python train.py --arch="convnext" --model="image classifier" --dataset="microscope photos of single blood and bone marrow cells" --train_examples=97085 --image_size=32 --crop_scale_min=1 --horizontal_flip=true --translate=0.12 --cutout=0.25 --targets=["smear"] --num_classes=2 --isotropic=true --norm="layernorm" --hidden_act="gelu" --mlp_ratio=4 --inner_norm=false --patch_size=[4, 4] --conv_stem=false --layers=10 --width=320 --kernel_size=5 --label_smoothing=0.1 --loss="cross_entropy" --init="xavier_uniform" --residual_init="zero_last" --optimizer="normuon" --muon_scale="match_rms_adamw" --learning_rate=0.0033 --momentum=0.95 --nesterov=true --orthogonalizer="newton_schulz_5" --adamw_lr_other_params=0.0015 --max_steps=16800 --batch_size=128 --epochs=22.1 --lr_schedule="wsd" --decay_fraction=0.4 --final_lr_fraction=0 --warmup_steps=330 --weight_decay=0.07 --adamw_weight_decay_other_params=0.05
Rows from block 3 of a small image classifier, named by matrix and row number. Rows with one number belong to one neuron. Each number is 500 + 40 x the weight over its row's rms, rounded and kept within 0 to 999. All counts start at 0. Numbers have three digits each.
After each neuron's rows are labels from the 100 images, of 14976, where the neuron reaches its highest value: "strongest on" is what is common among them; "patch colour" is the nearest of a few named colours to the mean colour under the peak. Only what is clearly more common there than usual is listed. The data: microscope photos of single blood and bone marrow cells.
# fc1: MLP up (model.blocks.3.mlp.fc1.weight, 1280x320), inputs 0-159
# fc2: MLP down (model.blocks.3.mlp.fc2.weight, 320x1280, transposed), outputs 0-159

fc1.52:500527594499490461498491553498488489481510557499490465484491507555524436542504497476473437511575538569555518508502477567535485527522516516413555539505530484545437410446605518506496529476553411494466537489511475529514561525585505464494521485496564514529559523513524405454487579529468499447517425503496469526464523485543500423466496448537472520507512524477512464562363543523511524478489536488518502460446501484464556553518519515523547517551483504414491538498524504510464466458558447
fc2.52:565480562502494469473517472500514560548555493452477511502475515499513528480476491561488561531485576459529501511476498546446439597498517522465507478500477557534565493488582501615514507534475455474550497575503505495469441476521467538530464491572483502498541476538470584560480424520499491469507545509393443455487513495460455439522557490488541506452463509491495523596493446494520494490574471476497479540552528515540517527521520498523463471516575498369559524499434576568496486503468547
strongest on: cell type: lymphocyte
patch colour: grey

fc1.439:501568514464482545479534481529496512593393522535442486504436471488469497450483532502519439519536510555524496445456506453481508420550453491579499425522551432471464523555441465532557446536462550505489507508520574453474573509485561454546459555488472472617358456479486522458545527523447463483519463519418512553580461523502490497573474474543506521478510486511493530577507509520528547452496518484506495517458473520509474421531489537478440487481471509502508533556555482531498544480424577
fc2.439:447449469514536477495476434527528456520458549506496488536482512474491484488598518573530484485572513482540520497497500427476489412505490527540456499479537387573546513512555450569498551447472491476543489568433526528504469536506441464427509474478452518459458517492487479536510541490442524558494500400448497488445562458485559478500463466457489462479542476512484499462521560472407509509499508476528488454505559500446479498520393445470575498403538476473501520535530509488539484572484489
strongest on: cell type: erythroblast
patch colour: white

fc1.620:477441489473430459487511536503478507528485519476439520486424494513471482575502498513497451570557493447507487454516553508522535493501515498467460467510425453493455424481567528511546504477471434452471494517475437482479436570564513548510495482494579461474476519509552516532564521531471505474522460453557509522496482506509467500520572501480463517489479490476484524500461473515483498513465421517488519542451492521490468493468459467462431531437536525424508484527503507498498496526509537
fc2.620:470491463543548484499459445488551523492511505510493480585531556423526487523519490450492446490509473471471567472491473576491509475529525541472529483536498465514468482501524498508488602521525510539461463536445497443484485564535435459497552497482481482476451486527550551503446492516442487547542606482488476500520589510496523517456527531512556539504476509512471463524527519516506498466543439495408461459461538475484525592517559493519501419545570531465435455469450497543467507524487518
strongest on: cell type: lymphocyte
patch colour: grey

fc1.247:487430551527499506521487509480558501480498523539473449576521480397513414455385503443526467443585487513504539469532462451526474521523618517487501551448475396490517523585525498497514553497504514450473507552531465489491486449567438534422505436444531535538499499542534505436519543500506463567564557526483413452538471438563515542472511466567482517529482491528562445491498521488436508538554582532522460494492518478542485471475494489496536443424499513473513517451450560521524482515476529
fc2.247:513419429457443531444501515486508511419383495457464488484534514485524458526519458551417475571499515496567422482537531500494534552592504445433457464473459518580451495524481537502481572482499515473488502463557396528565515419486453512524502508541461474500456554561477520443489494486518441565488525477437422555473392505472514532599601463580524533468519476433559544519454472529481534575485543607492498473558479413470548412512568471535485469461482482507524559498512454495520501517543471
strongest on: cell type: lymphocyte
patch colour: white

fc1.268:497539480492521482526502463509490512542466506471433480525483475547495537536523567516458507522554541543488508513476498453517530488488498465507500450457510456503495388512546540541534548541484420532556486462507503501500471467533451468545561461499512542522380530429515539509455487497432497490435517527496458484507499546470549479514521479383467492470533497539482594536448464497486543501469506509470512420437489521484541559533503508487519589513479507559502495515550493509460502519568592
fc2.268:522495428489512530501496529462514502520516484473483529523482495490493549557563482490503514468528579506469545585535505484516493549523497510455454516513545532521491476509448492449454497471479538427503451417458471514452491478500540496514487543476463552538559487449475520497451493527479453510481477436543563499563426475510576490453522526550468516542450448508547462515526458522512449415448474527526483503488509444516495599447507436497446440481489475447426491574502477496472445535496544
strongest on: cell type: artefact
patch colour: pink

fc1.624:550404499461480526556481450509581509463434463484501441543528479496507433557458513533558482498528654441509510505451536453441414552511395508487468518414505427512472579487589473482510488545547572483497457514540513518527442496491462469488528498497432547505556477499488494488457471483549474474443512437537396518458502475545478491564462470479512447508541505488498548541544481471504497564470457464563468462513540486559507495505524493501464540471443478568481533510483501582503505473488520
fc2.624:471563514392540459492488478503496478533489512475485475498544478496488491507498523485482553523500507523494499474543520506429477509474541503464534492494495528443510509503487487506378533545532516488409486422487550498466495512497462472455484606489512491595455524513490423548457508577498529440525503474481619596523559529446501479513498493441548521566432496471491562520458473483467520440513538507576470560562431539474512567510561552568518488475471523499541474427495422513494446516490530
strongest on: cell type: lymphocyte
patch colour: grey

fc1.379:518418462562452538490534554504575491459490470603433420511442509515501488393507494491565534474481533440552442526520468553467480508554422497424506516468508520561517496485477603495461450495469461565577446491430461476394480568514475477528453491520562513508491500520505497450407524521551487486514543516543629497495465492547464571508507503495438505488458512523475456448469529522452496462525486499482508520486508487491478402448462517491498494444562491473525560474471472457497509504481490
fc2.379:466540448507505452473462498480498482482482553536499401530532545413424589504466494477494488511414508465465601470443518458466515477476505445526511589402476513481484509455535452482494461464467507474535520496439453545418499533513438523543542538498473482457501515487426625493499510471522529527499444547534453501507559472507492501477481501496487553452513491475444593448505413509533481502549424565511501487561543471462460461496535478590500544476475467481478439523555560538409480536561563
strongest on: cell type: promyelocyte
patch colour: purple

fc1.763:473503578496435554471498480449455499433533499482519540467535503470463481518527459495515426444490505463412461482527505501419499393479491464489542577496515545405521476545577492531481519535502494493572468457517554508497434521545470495390528544507534471440439570554543543518457560505517633534533500469474533476477495482511585444488468562445504502516485533572500513528504545532484470574422461478452516474484491549542446498508466471516573519532526470522515520467496487473516515547563541
fc2.763:477456463541470535443483487543433441543481515432521536470563515497541507529515475474459472518418484550505451509503466478538511481541523514463474465497511512427461475457590565600501497504473533533528423490468536481490554458423454501559520409552509457514502548475483481418497423467586592555458499500538516555534532486471484550471546460521476487472517472574489470451541474506556511543469525535485528511563494477495456501529557551515404523475530529422496498531457512454461514455508499
strongest on: cell type: artefact
patch colour: white

fc1.686:448585594460506521489504521497504522498500488524512463515519479454437511460455430442477500494480509445493470448458508487491489396515478553483521480556459581513545529482613488510539547501495510492457441461486557532502462438485532548451546454527490482549469545463515503534440423564500478485486518518459486483533533526537400504546463483469509464469531531432468532443542477481535534493527477507495564538523543476468531467582505523494468570454489501581507470534494515472500517519519465
fc2.686:487547505506478432436458548484485516468532523504447530486504533562550474451588470473539407507467493491483480511513454420495488405457482504494506484482511486498532513529495420524489519486548526475506456525413467523481525478484475382516528518433500520453556513540527500522473534476532485518525499502510473467463535526482486468420512538512469412496577507433485480476517438513529477434428429481579498483458470579420394467489542554464477499511575465539430512430541513511383525489491465
strongest on: cell type: erythroblast
patch colour: grey

fc1.96:523465536463483454506500564549527534540419479455526461455514526533483422495489511571487473521578537529542518498475459556537488463501525491501526537482460510497485525392483517516509493466512485506448578519470505475537533519519511491498546479394607501501529476442454503503488547518462465512478493437466513501469528490461588469482464489428492529481515507598533527479462549552503487500481454465523437474515563514508469478484482440517475574523523462469486540514473452493506605549474500
fc2.96:540522498460516492574530474496510533530454456561506525531478489494512443448504435467486589535463450481556439479484540471536492569430509496586519458452475397496468476566526482482546499473530471519470474542419535485504476499510531509474509512563481545484496514505559505500453468490522510529559545573467460459503483461496488482550473538542530532443537447544576539421539552483480534484471570520522516546482470517504491553497413469466514494508412505473476531444499450447538467512557442
strongest on: smear: peripheral blood
patch colour: white

fc1.648:469558473492439545505507539495492459520441439460525503531493443476524503529514547431591456526464493558463464444452497595445537509549538486452476539463548481463482509478457472508474530507478505433471449399521436519519564490558455503544522522450520514482385492514422535453477509489414492486421525508492521503396499468570501494489549508531543457533464498494458511505534547509461548531517538454530416502488556574549454533505578503504493511421515477491575528469498545544505509540492534
fc2.648:528519504504563477490460468479410514583450509481480474476454504502566490456463507579520487478570536482513571503501494525475569557452563476522471476430475386544512518493522532504488522529493462490492490452493492504509495555538447553520486534412473460491505520501461493592466484504537520461447410449512555504444437544510527453538575509542453531472539503462486489467468549489528505533558466514476512518468468500450459557456492466497494509454410436493503458501475450444526541534462498
strongest on: cell type: erythroblast
patch colour: purple

fc1.297:486606458493458443547523514477451531575504560549472542524528533523461509493502449486471506511492531555566466532499499457500504445539501482494552511511500542499589521576558439478453512509547422508494515521529487492503497506402542504522515502511513513423430474509537510477543507455535450562471473458505421447461445412466415518579470554490439433512487493569490482488494428529459577458513568535453504568479533505484456499529473453503489532464497525535490464465482531486499446545603518
fc2.297:513517469507457478472551486553521492511498487453418570450463456535489526521479534461497584458544584464512424559515530561533498520499443458482462574576540514446520536482496545551498478499545482446485468435456499448494438497527545560446463443503399545456551482494461484492527421501511526435549466473474539470509481452527465560467522480482531500522518409536483514479467484563518475476573447547504552468509531552463492441547526465477546601478454444530415469566476487521506519472459498
strongest on: smear: peripheral blood; cell type: myeloblast
patch colour: white

fc1.613:509413512514477508499476492466526423535491518493603499478482459503534549465523419566580486489558518485532461495462517457553450502519499542564460544517527531547541484497413468521544500505545553499562493466481571490465512540522512510498449508423468543551491530467435514506404462541494528535449461538540550576531562534521516508518478447476620470492488450483448501503527495540513489512490509518550523470473446482501471461465477518471543537474538540508453512482415538546469461490430435
fc2.613:488475417511507575448507537516462537529465557512482524546560567447498490553469508469498456529519543563504499453512479445492515514535479504475515536527481534521451525432464469488494477535474463494450525478463490510506482465501515439510518434474511508516535514472520532486514552466501463531518462573542487515462508515587515496490568500495483447496505467470510544502459510511439518451522498576462448478513423462591480559545500513528555527548544460505499462546494481497534489486580609
strongest on: cell type: lymphocyte
patch colour: white

fc1.273:499497505545494438561463550484469457536476495504523489531445515437484530484490553533423521523562478444464565440504517460519531542508490556455576469518524519496519462475527492505526575517475498515481593484449500574577497462455586481539506469556498597485519520509478501559473501467512440538544516542491478506504516509527441480416507522545524541514420546542514531494550540520517527510498505529512449410499490485476528454408462552451516520488556503449486491454567468488501503451410471
fc2.273:439528528546506523509536491460582427497476431443516494532501530517512502519423502521464434515532483521486500548499564529451522531496495520475518561541527439490557496517535527465535445540432473487523536531477576485496498527470495519466523507531533511396488473541519485462491423499534492464413462464541507477512532515525414490574491462503487574546465508450557521475595462539482537441531551574459550486460473488538525472503458484467527512537505466511440473556565449512482454488473461
strongest on: smear: peripheral blood; cell type: segmented neutrophil
patch colour: white

fc1.637:508536468510469494510491569540491507480509473547485576491480525492566492452557510453508433462514510568498536543473463416504467539536558540596416482493543532484498471473500522535461551509518540456411548499513473521508487502494564474481529556454531485450501530560529546507513521499546474515468487492470523492442520518508380430496455527489554513566497495466504470499474477495480502498508504475504529461471458527465458496532472463448560475463482512520496544513487456483538546558504507
fc2.637:577570477481479482489478532544548566485452460587546487502453449501463491531474575513433485531505488521511452526481461495540542544486452543486504509481514560470495530516531523586552562498487503499524533497519507473492431491436494520480462419551460526428559509521536508502480465472516536549528493430448401509471499497472474525413553566541554513512497480515541545478474536497519424459469493470511463501464492561461577436497524468524568456484522538547557566472531476518442499509469433
strongest on: smear: peripheral blood; cell type: segmented neutrophil
patch colour: white; pink

fc1.403:518538500541466538503504514548458474488502550472502484530452504501525527478512552470490592500505518457485467559518533497512464466466390485504523506519503520434465465443472516472493526515437480401536461550499532542498422521520530460542509530536465557516536517503467495493551484640493480488469482474454508522469481545573531477503503452464551550502514536546431573565476545477512512505503542492523502594508510553454520544522499545508604470531465489426440412429537384481495473545514486
fc2.403:502458559515526500569448494565443512487454530540546474476511448494525497527470467511432480598479502526519546519432492485522430461475544470479464470505548493529484514482482514581486524498526522453499485431490449559532493508539523581492458552506585565561472443493515453488536525453507411513446464511411539515500477523503487562545430497502455548537514510488483591525598474523490464495512470394590433487511548524523455537545497535486484509480456483483450483506519477513429490493472533
strongest on: cell type: lymphocyte
patch colour: white

fc1.89:489462512491518422466473443565525540453496552537540433454510512465455450507542475500465449559575493521504470516434511557490527525522566485492488443473523553507470453539457454501566503483524494565534449472500492581525479492510487539505476439462589492556484454487461545506506532500546544485373439525492537524539532496520495469491522506474456456507475506488514548486518439507525426507436521511517475546561512578498577547498535499531509576550534532502499468470555515479535572459422519
fc2.89:518495498513563462557546560479465505543517509491485516490548553552492497534519502521465535560476515498468599475536495481486560489520408504537506481445442563499525479485532524549486503567559545531549413545527484576541524524508487489542529580565537502484448472523562504525521468483515510490471484528461523518481513485436499434541471527494499448560527530494493464426502502508499409492464571505459553510521478557495462519515499367477519485470518519527506499471497539497463552447533464
strongest on: cell type: artefact
patch colour: pink

fc1.640:511484439502482512467541518533549514477454493458467509526422507534502420457452483593514488560425549497525440479479533478457555560447528521526459400536573454534490468487559463519470437457456500506497520528469584502520475546535568484488468492484480432457486531442513445453498534515521466494465525468516525521527480468541476493469512571448539520505479518517512625593495531469423458553477438515541401522480507433481472498547582480492474484507469495544496580456514475567530481522539489
fc2.640:512477436497452478447545488532425453528452525485486470444490472438529467492555480498473517540512550476526508559544495497508401546419509463518523468503469488529447495479457433517487414550549570508520557533457515509527589577520408565520482533547517469425558535460517550435461554498525574449534427487502572488553515479521552444525536473592522546495515463501512490564491470543519536469525540510552554505528448516531488535490460483495521511567548517457483495532485400476431476499536538
strongest on: smear: peripheral blood; cell type: myeloblast
patch colour: white

fc1.448:566569536502518466456479487487475463529441510508419532554547494440491510611527528571494539488478533479463492516508516430484550471498595468534432483497464576547474516491534513486468452414519483405586479450540513515454551494564569532506479497551486515442468528444522457537389538459450475511508543524499511502534457553519527454501481502560534593508492504511515490549474579499494444537478539497550433529564527529475486477525452462476474515482466488535566524585493502480442509503477529
fc2.448:587483559425529580542501548415500520443478476500457477542460497487569429527526526456428533553486532531559535467481505503459506452459458489514496467484453484483471498447451481480552493446462495475434520463430499454467495515492547499565458525444534483472483510443497518498516517433553500552558494484572526478575501474514595495470503511430537532570506495411485492401517558529497483553528564480496537553507469492484521490568539483540500517528471566467515532544506535497500458469492517
strongest on: smear: peripheral blood; cell type: segmented neutrophil; cell type: myeloblast
patch colour: white

fc1.84:529504600512462463520469459486505561493442564523538513502549476446547487504536478489502535466505436533487531518572486491503530486482454452402494473597489501444452552440485513488504517553484497487525549446475445595446477454461576461448451512457476468421507430487507534473529565481562509479516509504449547556450467486452584492484521596609469487492499527460567463518498430509549457503522496478499499514508495524513519493503434446484535617585489532457494579464457536553450531502460472
fc2.84:494432525506473459496557499530473509456524512563526485540454436514510494480509455490502481512466506484485510502495532512507449457486527405544576482498487491484511544564492563522509515541526523504465527461503495504556424433472514491573506528495469533489497526472482488552497469466549545560546498461466497475513511484485472422521489625529530485538513482479452483535443442490497578489453491446491499487465491526523561528489531533509524486493497504497545487452539468549537382465526590
strongest on: smear: peripheral blood; cell type: myeloblast
patch colour: white

fc1.539:515498495472523384502497504527548527448418521492511451527521519453476460484426567525485453432577531538489437456532479454498465599516450429515532584487538583477531542570556456489461470448490569553474512519533470512476506486536545467479567445507516548556429515563471444478522478503542499586475466492470537566533494437517471471518447457471551498529530552507479456495498482552557527501539499443581481464518514476492441547516527500470495480507488519548567395484511482462521505588468496
fc2.539:542485468523510502526447467516480523475531479513510472499456414489459490505489519448447489565513525575452548531476496488548555548466493500480513465525496451472516531508554537560482510484504418478489489514429447484539491553487493618527503499543489488526475473531525444500565521504495489491536459449459467598510575430480508522513490531482442499498453550494495467499533595541475538468465461488454599389559507509582528457534582532553545523547501517460503450493543523424562530482523492
strongest on: cell type: lymphocyte
patch colour: grey

fc1.659:538474591488488463554502462479500441508486531409538511516524520438548488505476558452530412522510480532433441508541546390567452515501541504486420512488499557531526450461508471482515623492481538424530511504495467547474536479538492516462482480469484547498541491588544497495480502468509473486506479520395460434524518428577496441472535508515566513510522494508403505458593522513548520524423477486461520422556541521496454521491516520453536564473489471537531490526483552467515547504497452
fc2.659:545550541522534439470545468505529483501494496496488431466523495535526484492523456514548513479505537427485549496522481488585475611549468500518540548461521510496506445535537508485458458530489406540531503458509494450494416495474515488460519504506483566468467492594522586583473576527478515443525514509502559528456504454509548490494490509524566446470527476546440580525478463516451538587477516531382501575576468536438474550528567522527454501542542454473417509570462465530547496544482437
strongest on: cell type: segmented neutrophil
patch colour: white

fc1.503:517485429445562449488436516520524453489484528460535573592489510530548506447489504566592458466510557461494527453488491480437525453500541561503526574602444501555584545493583502476565454563490538465465518427500568469536577455468514499516474504463486540462492551433474484537486462524549401546510497493536493442500546466491468549554526469412549474461517497476491518477501442497497574475487496462506511511530500509486493405510495452478481482505547495541535548447484518549456552515556492
fc2.503:498484552527530421597465427520483426465554494461493592533443454521485460484432472456492476526454526477531467555496536465543485421529532417482530546521433474444521489565481559504454463508489516506490455473477575444444542489532483476472510521442541469424538505500531497564539530491531493497461482511534569540536400488460504499510566453465390516509448485409491457522549478535494511550441502516568520439605505516451539440596510587503429514518415509522435548467488415483512455522446540
strongest on: smear: peripheral blood; cell type: eosinophil
patch colour: pink

fc1.355:507513485438443418519500486501547515431528496504507514483480511483469455513533479521491434460477467522428460531489525540500488565491581469568443549488532470485504489451556530534434483478506579517566547520490482539519447545564432526528490508502562506530486509495519482552529548499465482479554519515481484514477482560528486462478517431547487424499484505457524511522458561537500475431471476483425410495489458546507461526487476465478527532484524509415542522493476508476536565517444461
fc2.355:485534558493487455530472443516475536434489423487483466550542459510536560509489495572527563534449516474441535566566530540498542544473426561519520496419508533460466440546559446555491475499506513538513491516492492545510466491563422473484555507510505519518574509551526500520570485510511545419491493541481545586514545483496549526531511520471490464532473589503454520575464525526536444513505475457482393534507495548495545513506516587453521467567481488433511560438505530488470521587491606
strongest on: cell type: lymphocyte
patch colour: pink

fc1.523:486528471480496476514496467557570503492504462566497495492415577551476493483553384469559499552409543471509554535551493423433486619475552503485468503428534479574484448447497538529540499463533591464482400525466533506489520528475538558431530544514485472503566543556469481488469526451507429567534523450563460528525514524480556510496523490490543499502528507491485578542467534529504511547478538494531464487452503502495478486544562511476488495497512496436534520540440496512522551464518448
fc2.523:489535448483577445558490434548476510545532508550471460460492485476464477498546502507519558489530524473507471504460524475478504514497488499443434524610462467540501560496451521508511519530444529451529502473516482449545518595464552557577460495477524532523483526486475492532501485453421513561398479517463478493498496536429517522556484418492520525476491504453508541531484543525522458490496526517476469460471435417510474468564501431564527504541528518437477514482582476540478452523507494
strongest on: smear: peripheral blood; cell type: segmented neutrophil
patch colour: white

fc1.99:511495567547521467512520500544536517532520475494520425561578504457460524524496480435414611500464471443521431533487526498466461475531529438498537484516508531486518435541479455465559447485452518440531500527494507458505490489507529467532471603535477506492559539556503447520575527495557559483511544502574461486505533496496519501504503452548414519469504499570482516490527489483490514444524557467485507423479540505518442454563530474506458508401486510515513475479440470495511414527529520
fc2.99:552511431460462495553529499515554474521504526464484465531532484511528507467486480484491440512516469557459541509555503469410556510466528461403422569478498608556495467539472470518471517465505468461454478493542479532442483535553528521461520457449466430516468546572517476505490442478521505483510445516526522540476489550559527385585517559492516526539510557515480466451532450507564529527481531546532500500544502482567552488544517588471488527549497554555461485489451483471546477450542496
strongest on: cell type: erythroblast
patch colour: grey

fc1.79:515507477451489491489538538509551520466503525514579423453481515474449532460540443471504583460427538492465544519514515450569465471543510480525498490485552543503492466565531557486488433498541507442506518467534462496551470520490459399537477548533444437525560506553474581583558509448504537464480504508494435532483471512509492460463520473522573481477533465515484512546561482527493528474524534523441593506543510475493464554489435466504477503493533526428511521508510537505484448513480465
fc2.79:492536514525563492543546485503531486499492501461528534455522394484435520457549555543471491540456435492407475508467459530529467487451494449473499474484457483458508499554485503490480503543512494525497468532514570541546458489572538546464558495445592480461429497513504504516431516482528488536520488536525492525514566456517471473477554501479508508502506567539448513510482582550506517532512512479482456532535517477463425565544382557456494518507496533447436522548527530534535481514506412
strongest on: cell type: artefact
patch colour: white

fc1.429:495512481556545550447523481530476488523557490457511482470517468465479469476537542476459519493450494428473609514554569568446533534508517485493462531509499545439474484476500513521474405509526494512543508497489482479407519580515528496489525501488558471473514516484474486511538514493455554526509483502447436563446511473466443474476545445506562523516560516575476527498437544474528505643506505493527536551519501562470564493517573534506534525501509512437487487467502478462493516491494399
fc2.429:374514473529528436490476487485407513532553509504468470470571523501489454439502509474480548527502538478552529492466473537511490550537447515571482516524542497446515530559470421460527514524553504540472587514504600502517499518511502549452466559528560500518501434491499520490393498477531520505470532525480493535465539512460475495508450512569504503540513567534562500537518552588548483501514457507489559503510526557491513500519549512562453527410490529430508477486530441502544525430512460
strongest on: cell type: lymphocyte
patch colour: grey

fc1.480:500490527509490431461522479489476495572540507476525550540506520458497529584515506557527485500516538475472485505538470501454514443486387528509473520495518491504430529502437484477470545497480532543560488477505451500560554500471504624418459477497484498499496523480544588515530524467469512494517435499444493426547489434512499492517622540489506536553471523555533483461478523529470541518489546473425454531534505451485470517509557532484470517440447515514483446551476500511482452502449565
fc2.480:491511471507530570492444520457513487550463508511518533525443523475501472585566459458494446404540505496526496510511517505528477435446522466520450470472520525548493476530486465484509494539420467512443527540456457417579503484465499474554478459484516554481437523468452508490549447460541520539489499521520522391485494498515523499417469503480548457423440476454548506450504514476442569518480623583458532536489461497523545492437576404493494456456450517468524462495450502465463511491461469
strongest on: cell type: artefact
patch colour: purple

fc1.115:539537486504492488532493518483539496477547510577471490515468522519543439548429511515537443514453506525438481530536481437529471495517439494511493573435476479421415439395486482447479529545536500492481577542509471511502457460488525545485496489420459518511494463597458492535455512545520565542472534556499545439478532533495629525617505528478470462507521497410499462502476549516410510482520565503525498489519451565522483483570494416501528518531485487552500529509492535468454496561448548
fc2.115:492532520522523389574500550501506523466562517487511487582394438549438535480500463464506426501462457504430496510501486557481487475544524506486488480434457559486535450514381534481519507490475509490450504456539475518519504546460553518457458501443461526530462487500553467515529584480443511510472566548507476537492461476509500483463501526443501515493493413532514534462488558521590507428568467533459427529475492556468566468574523450532484521535471519573479500438555515466528532580460541
strongest on: cell type: lymphocyte
patch colour: white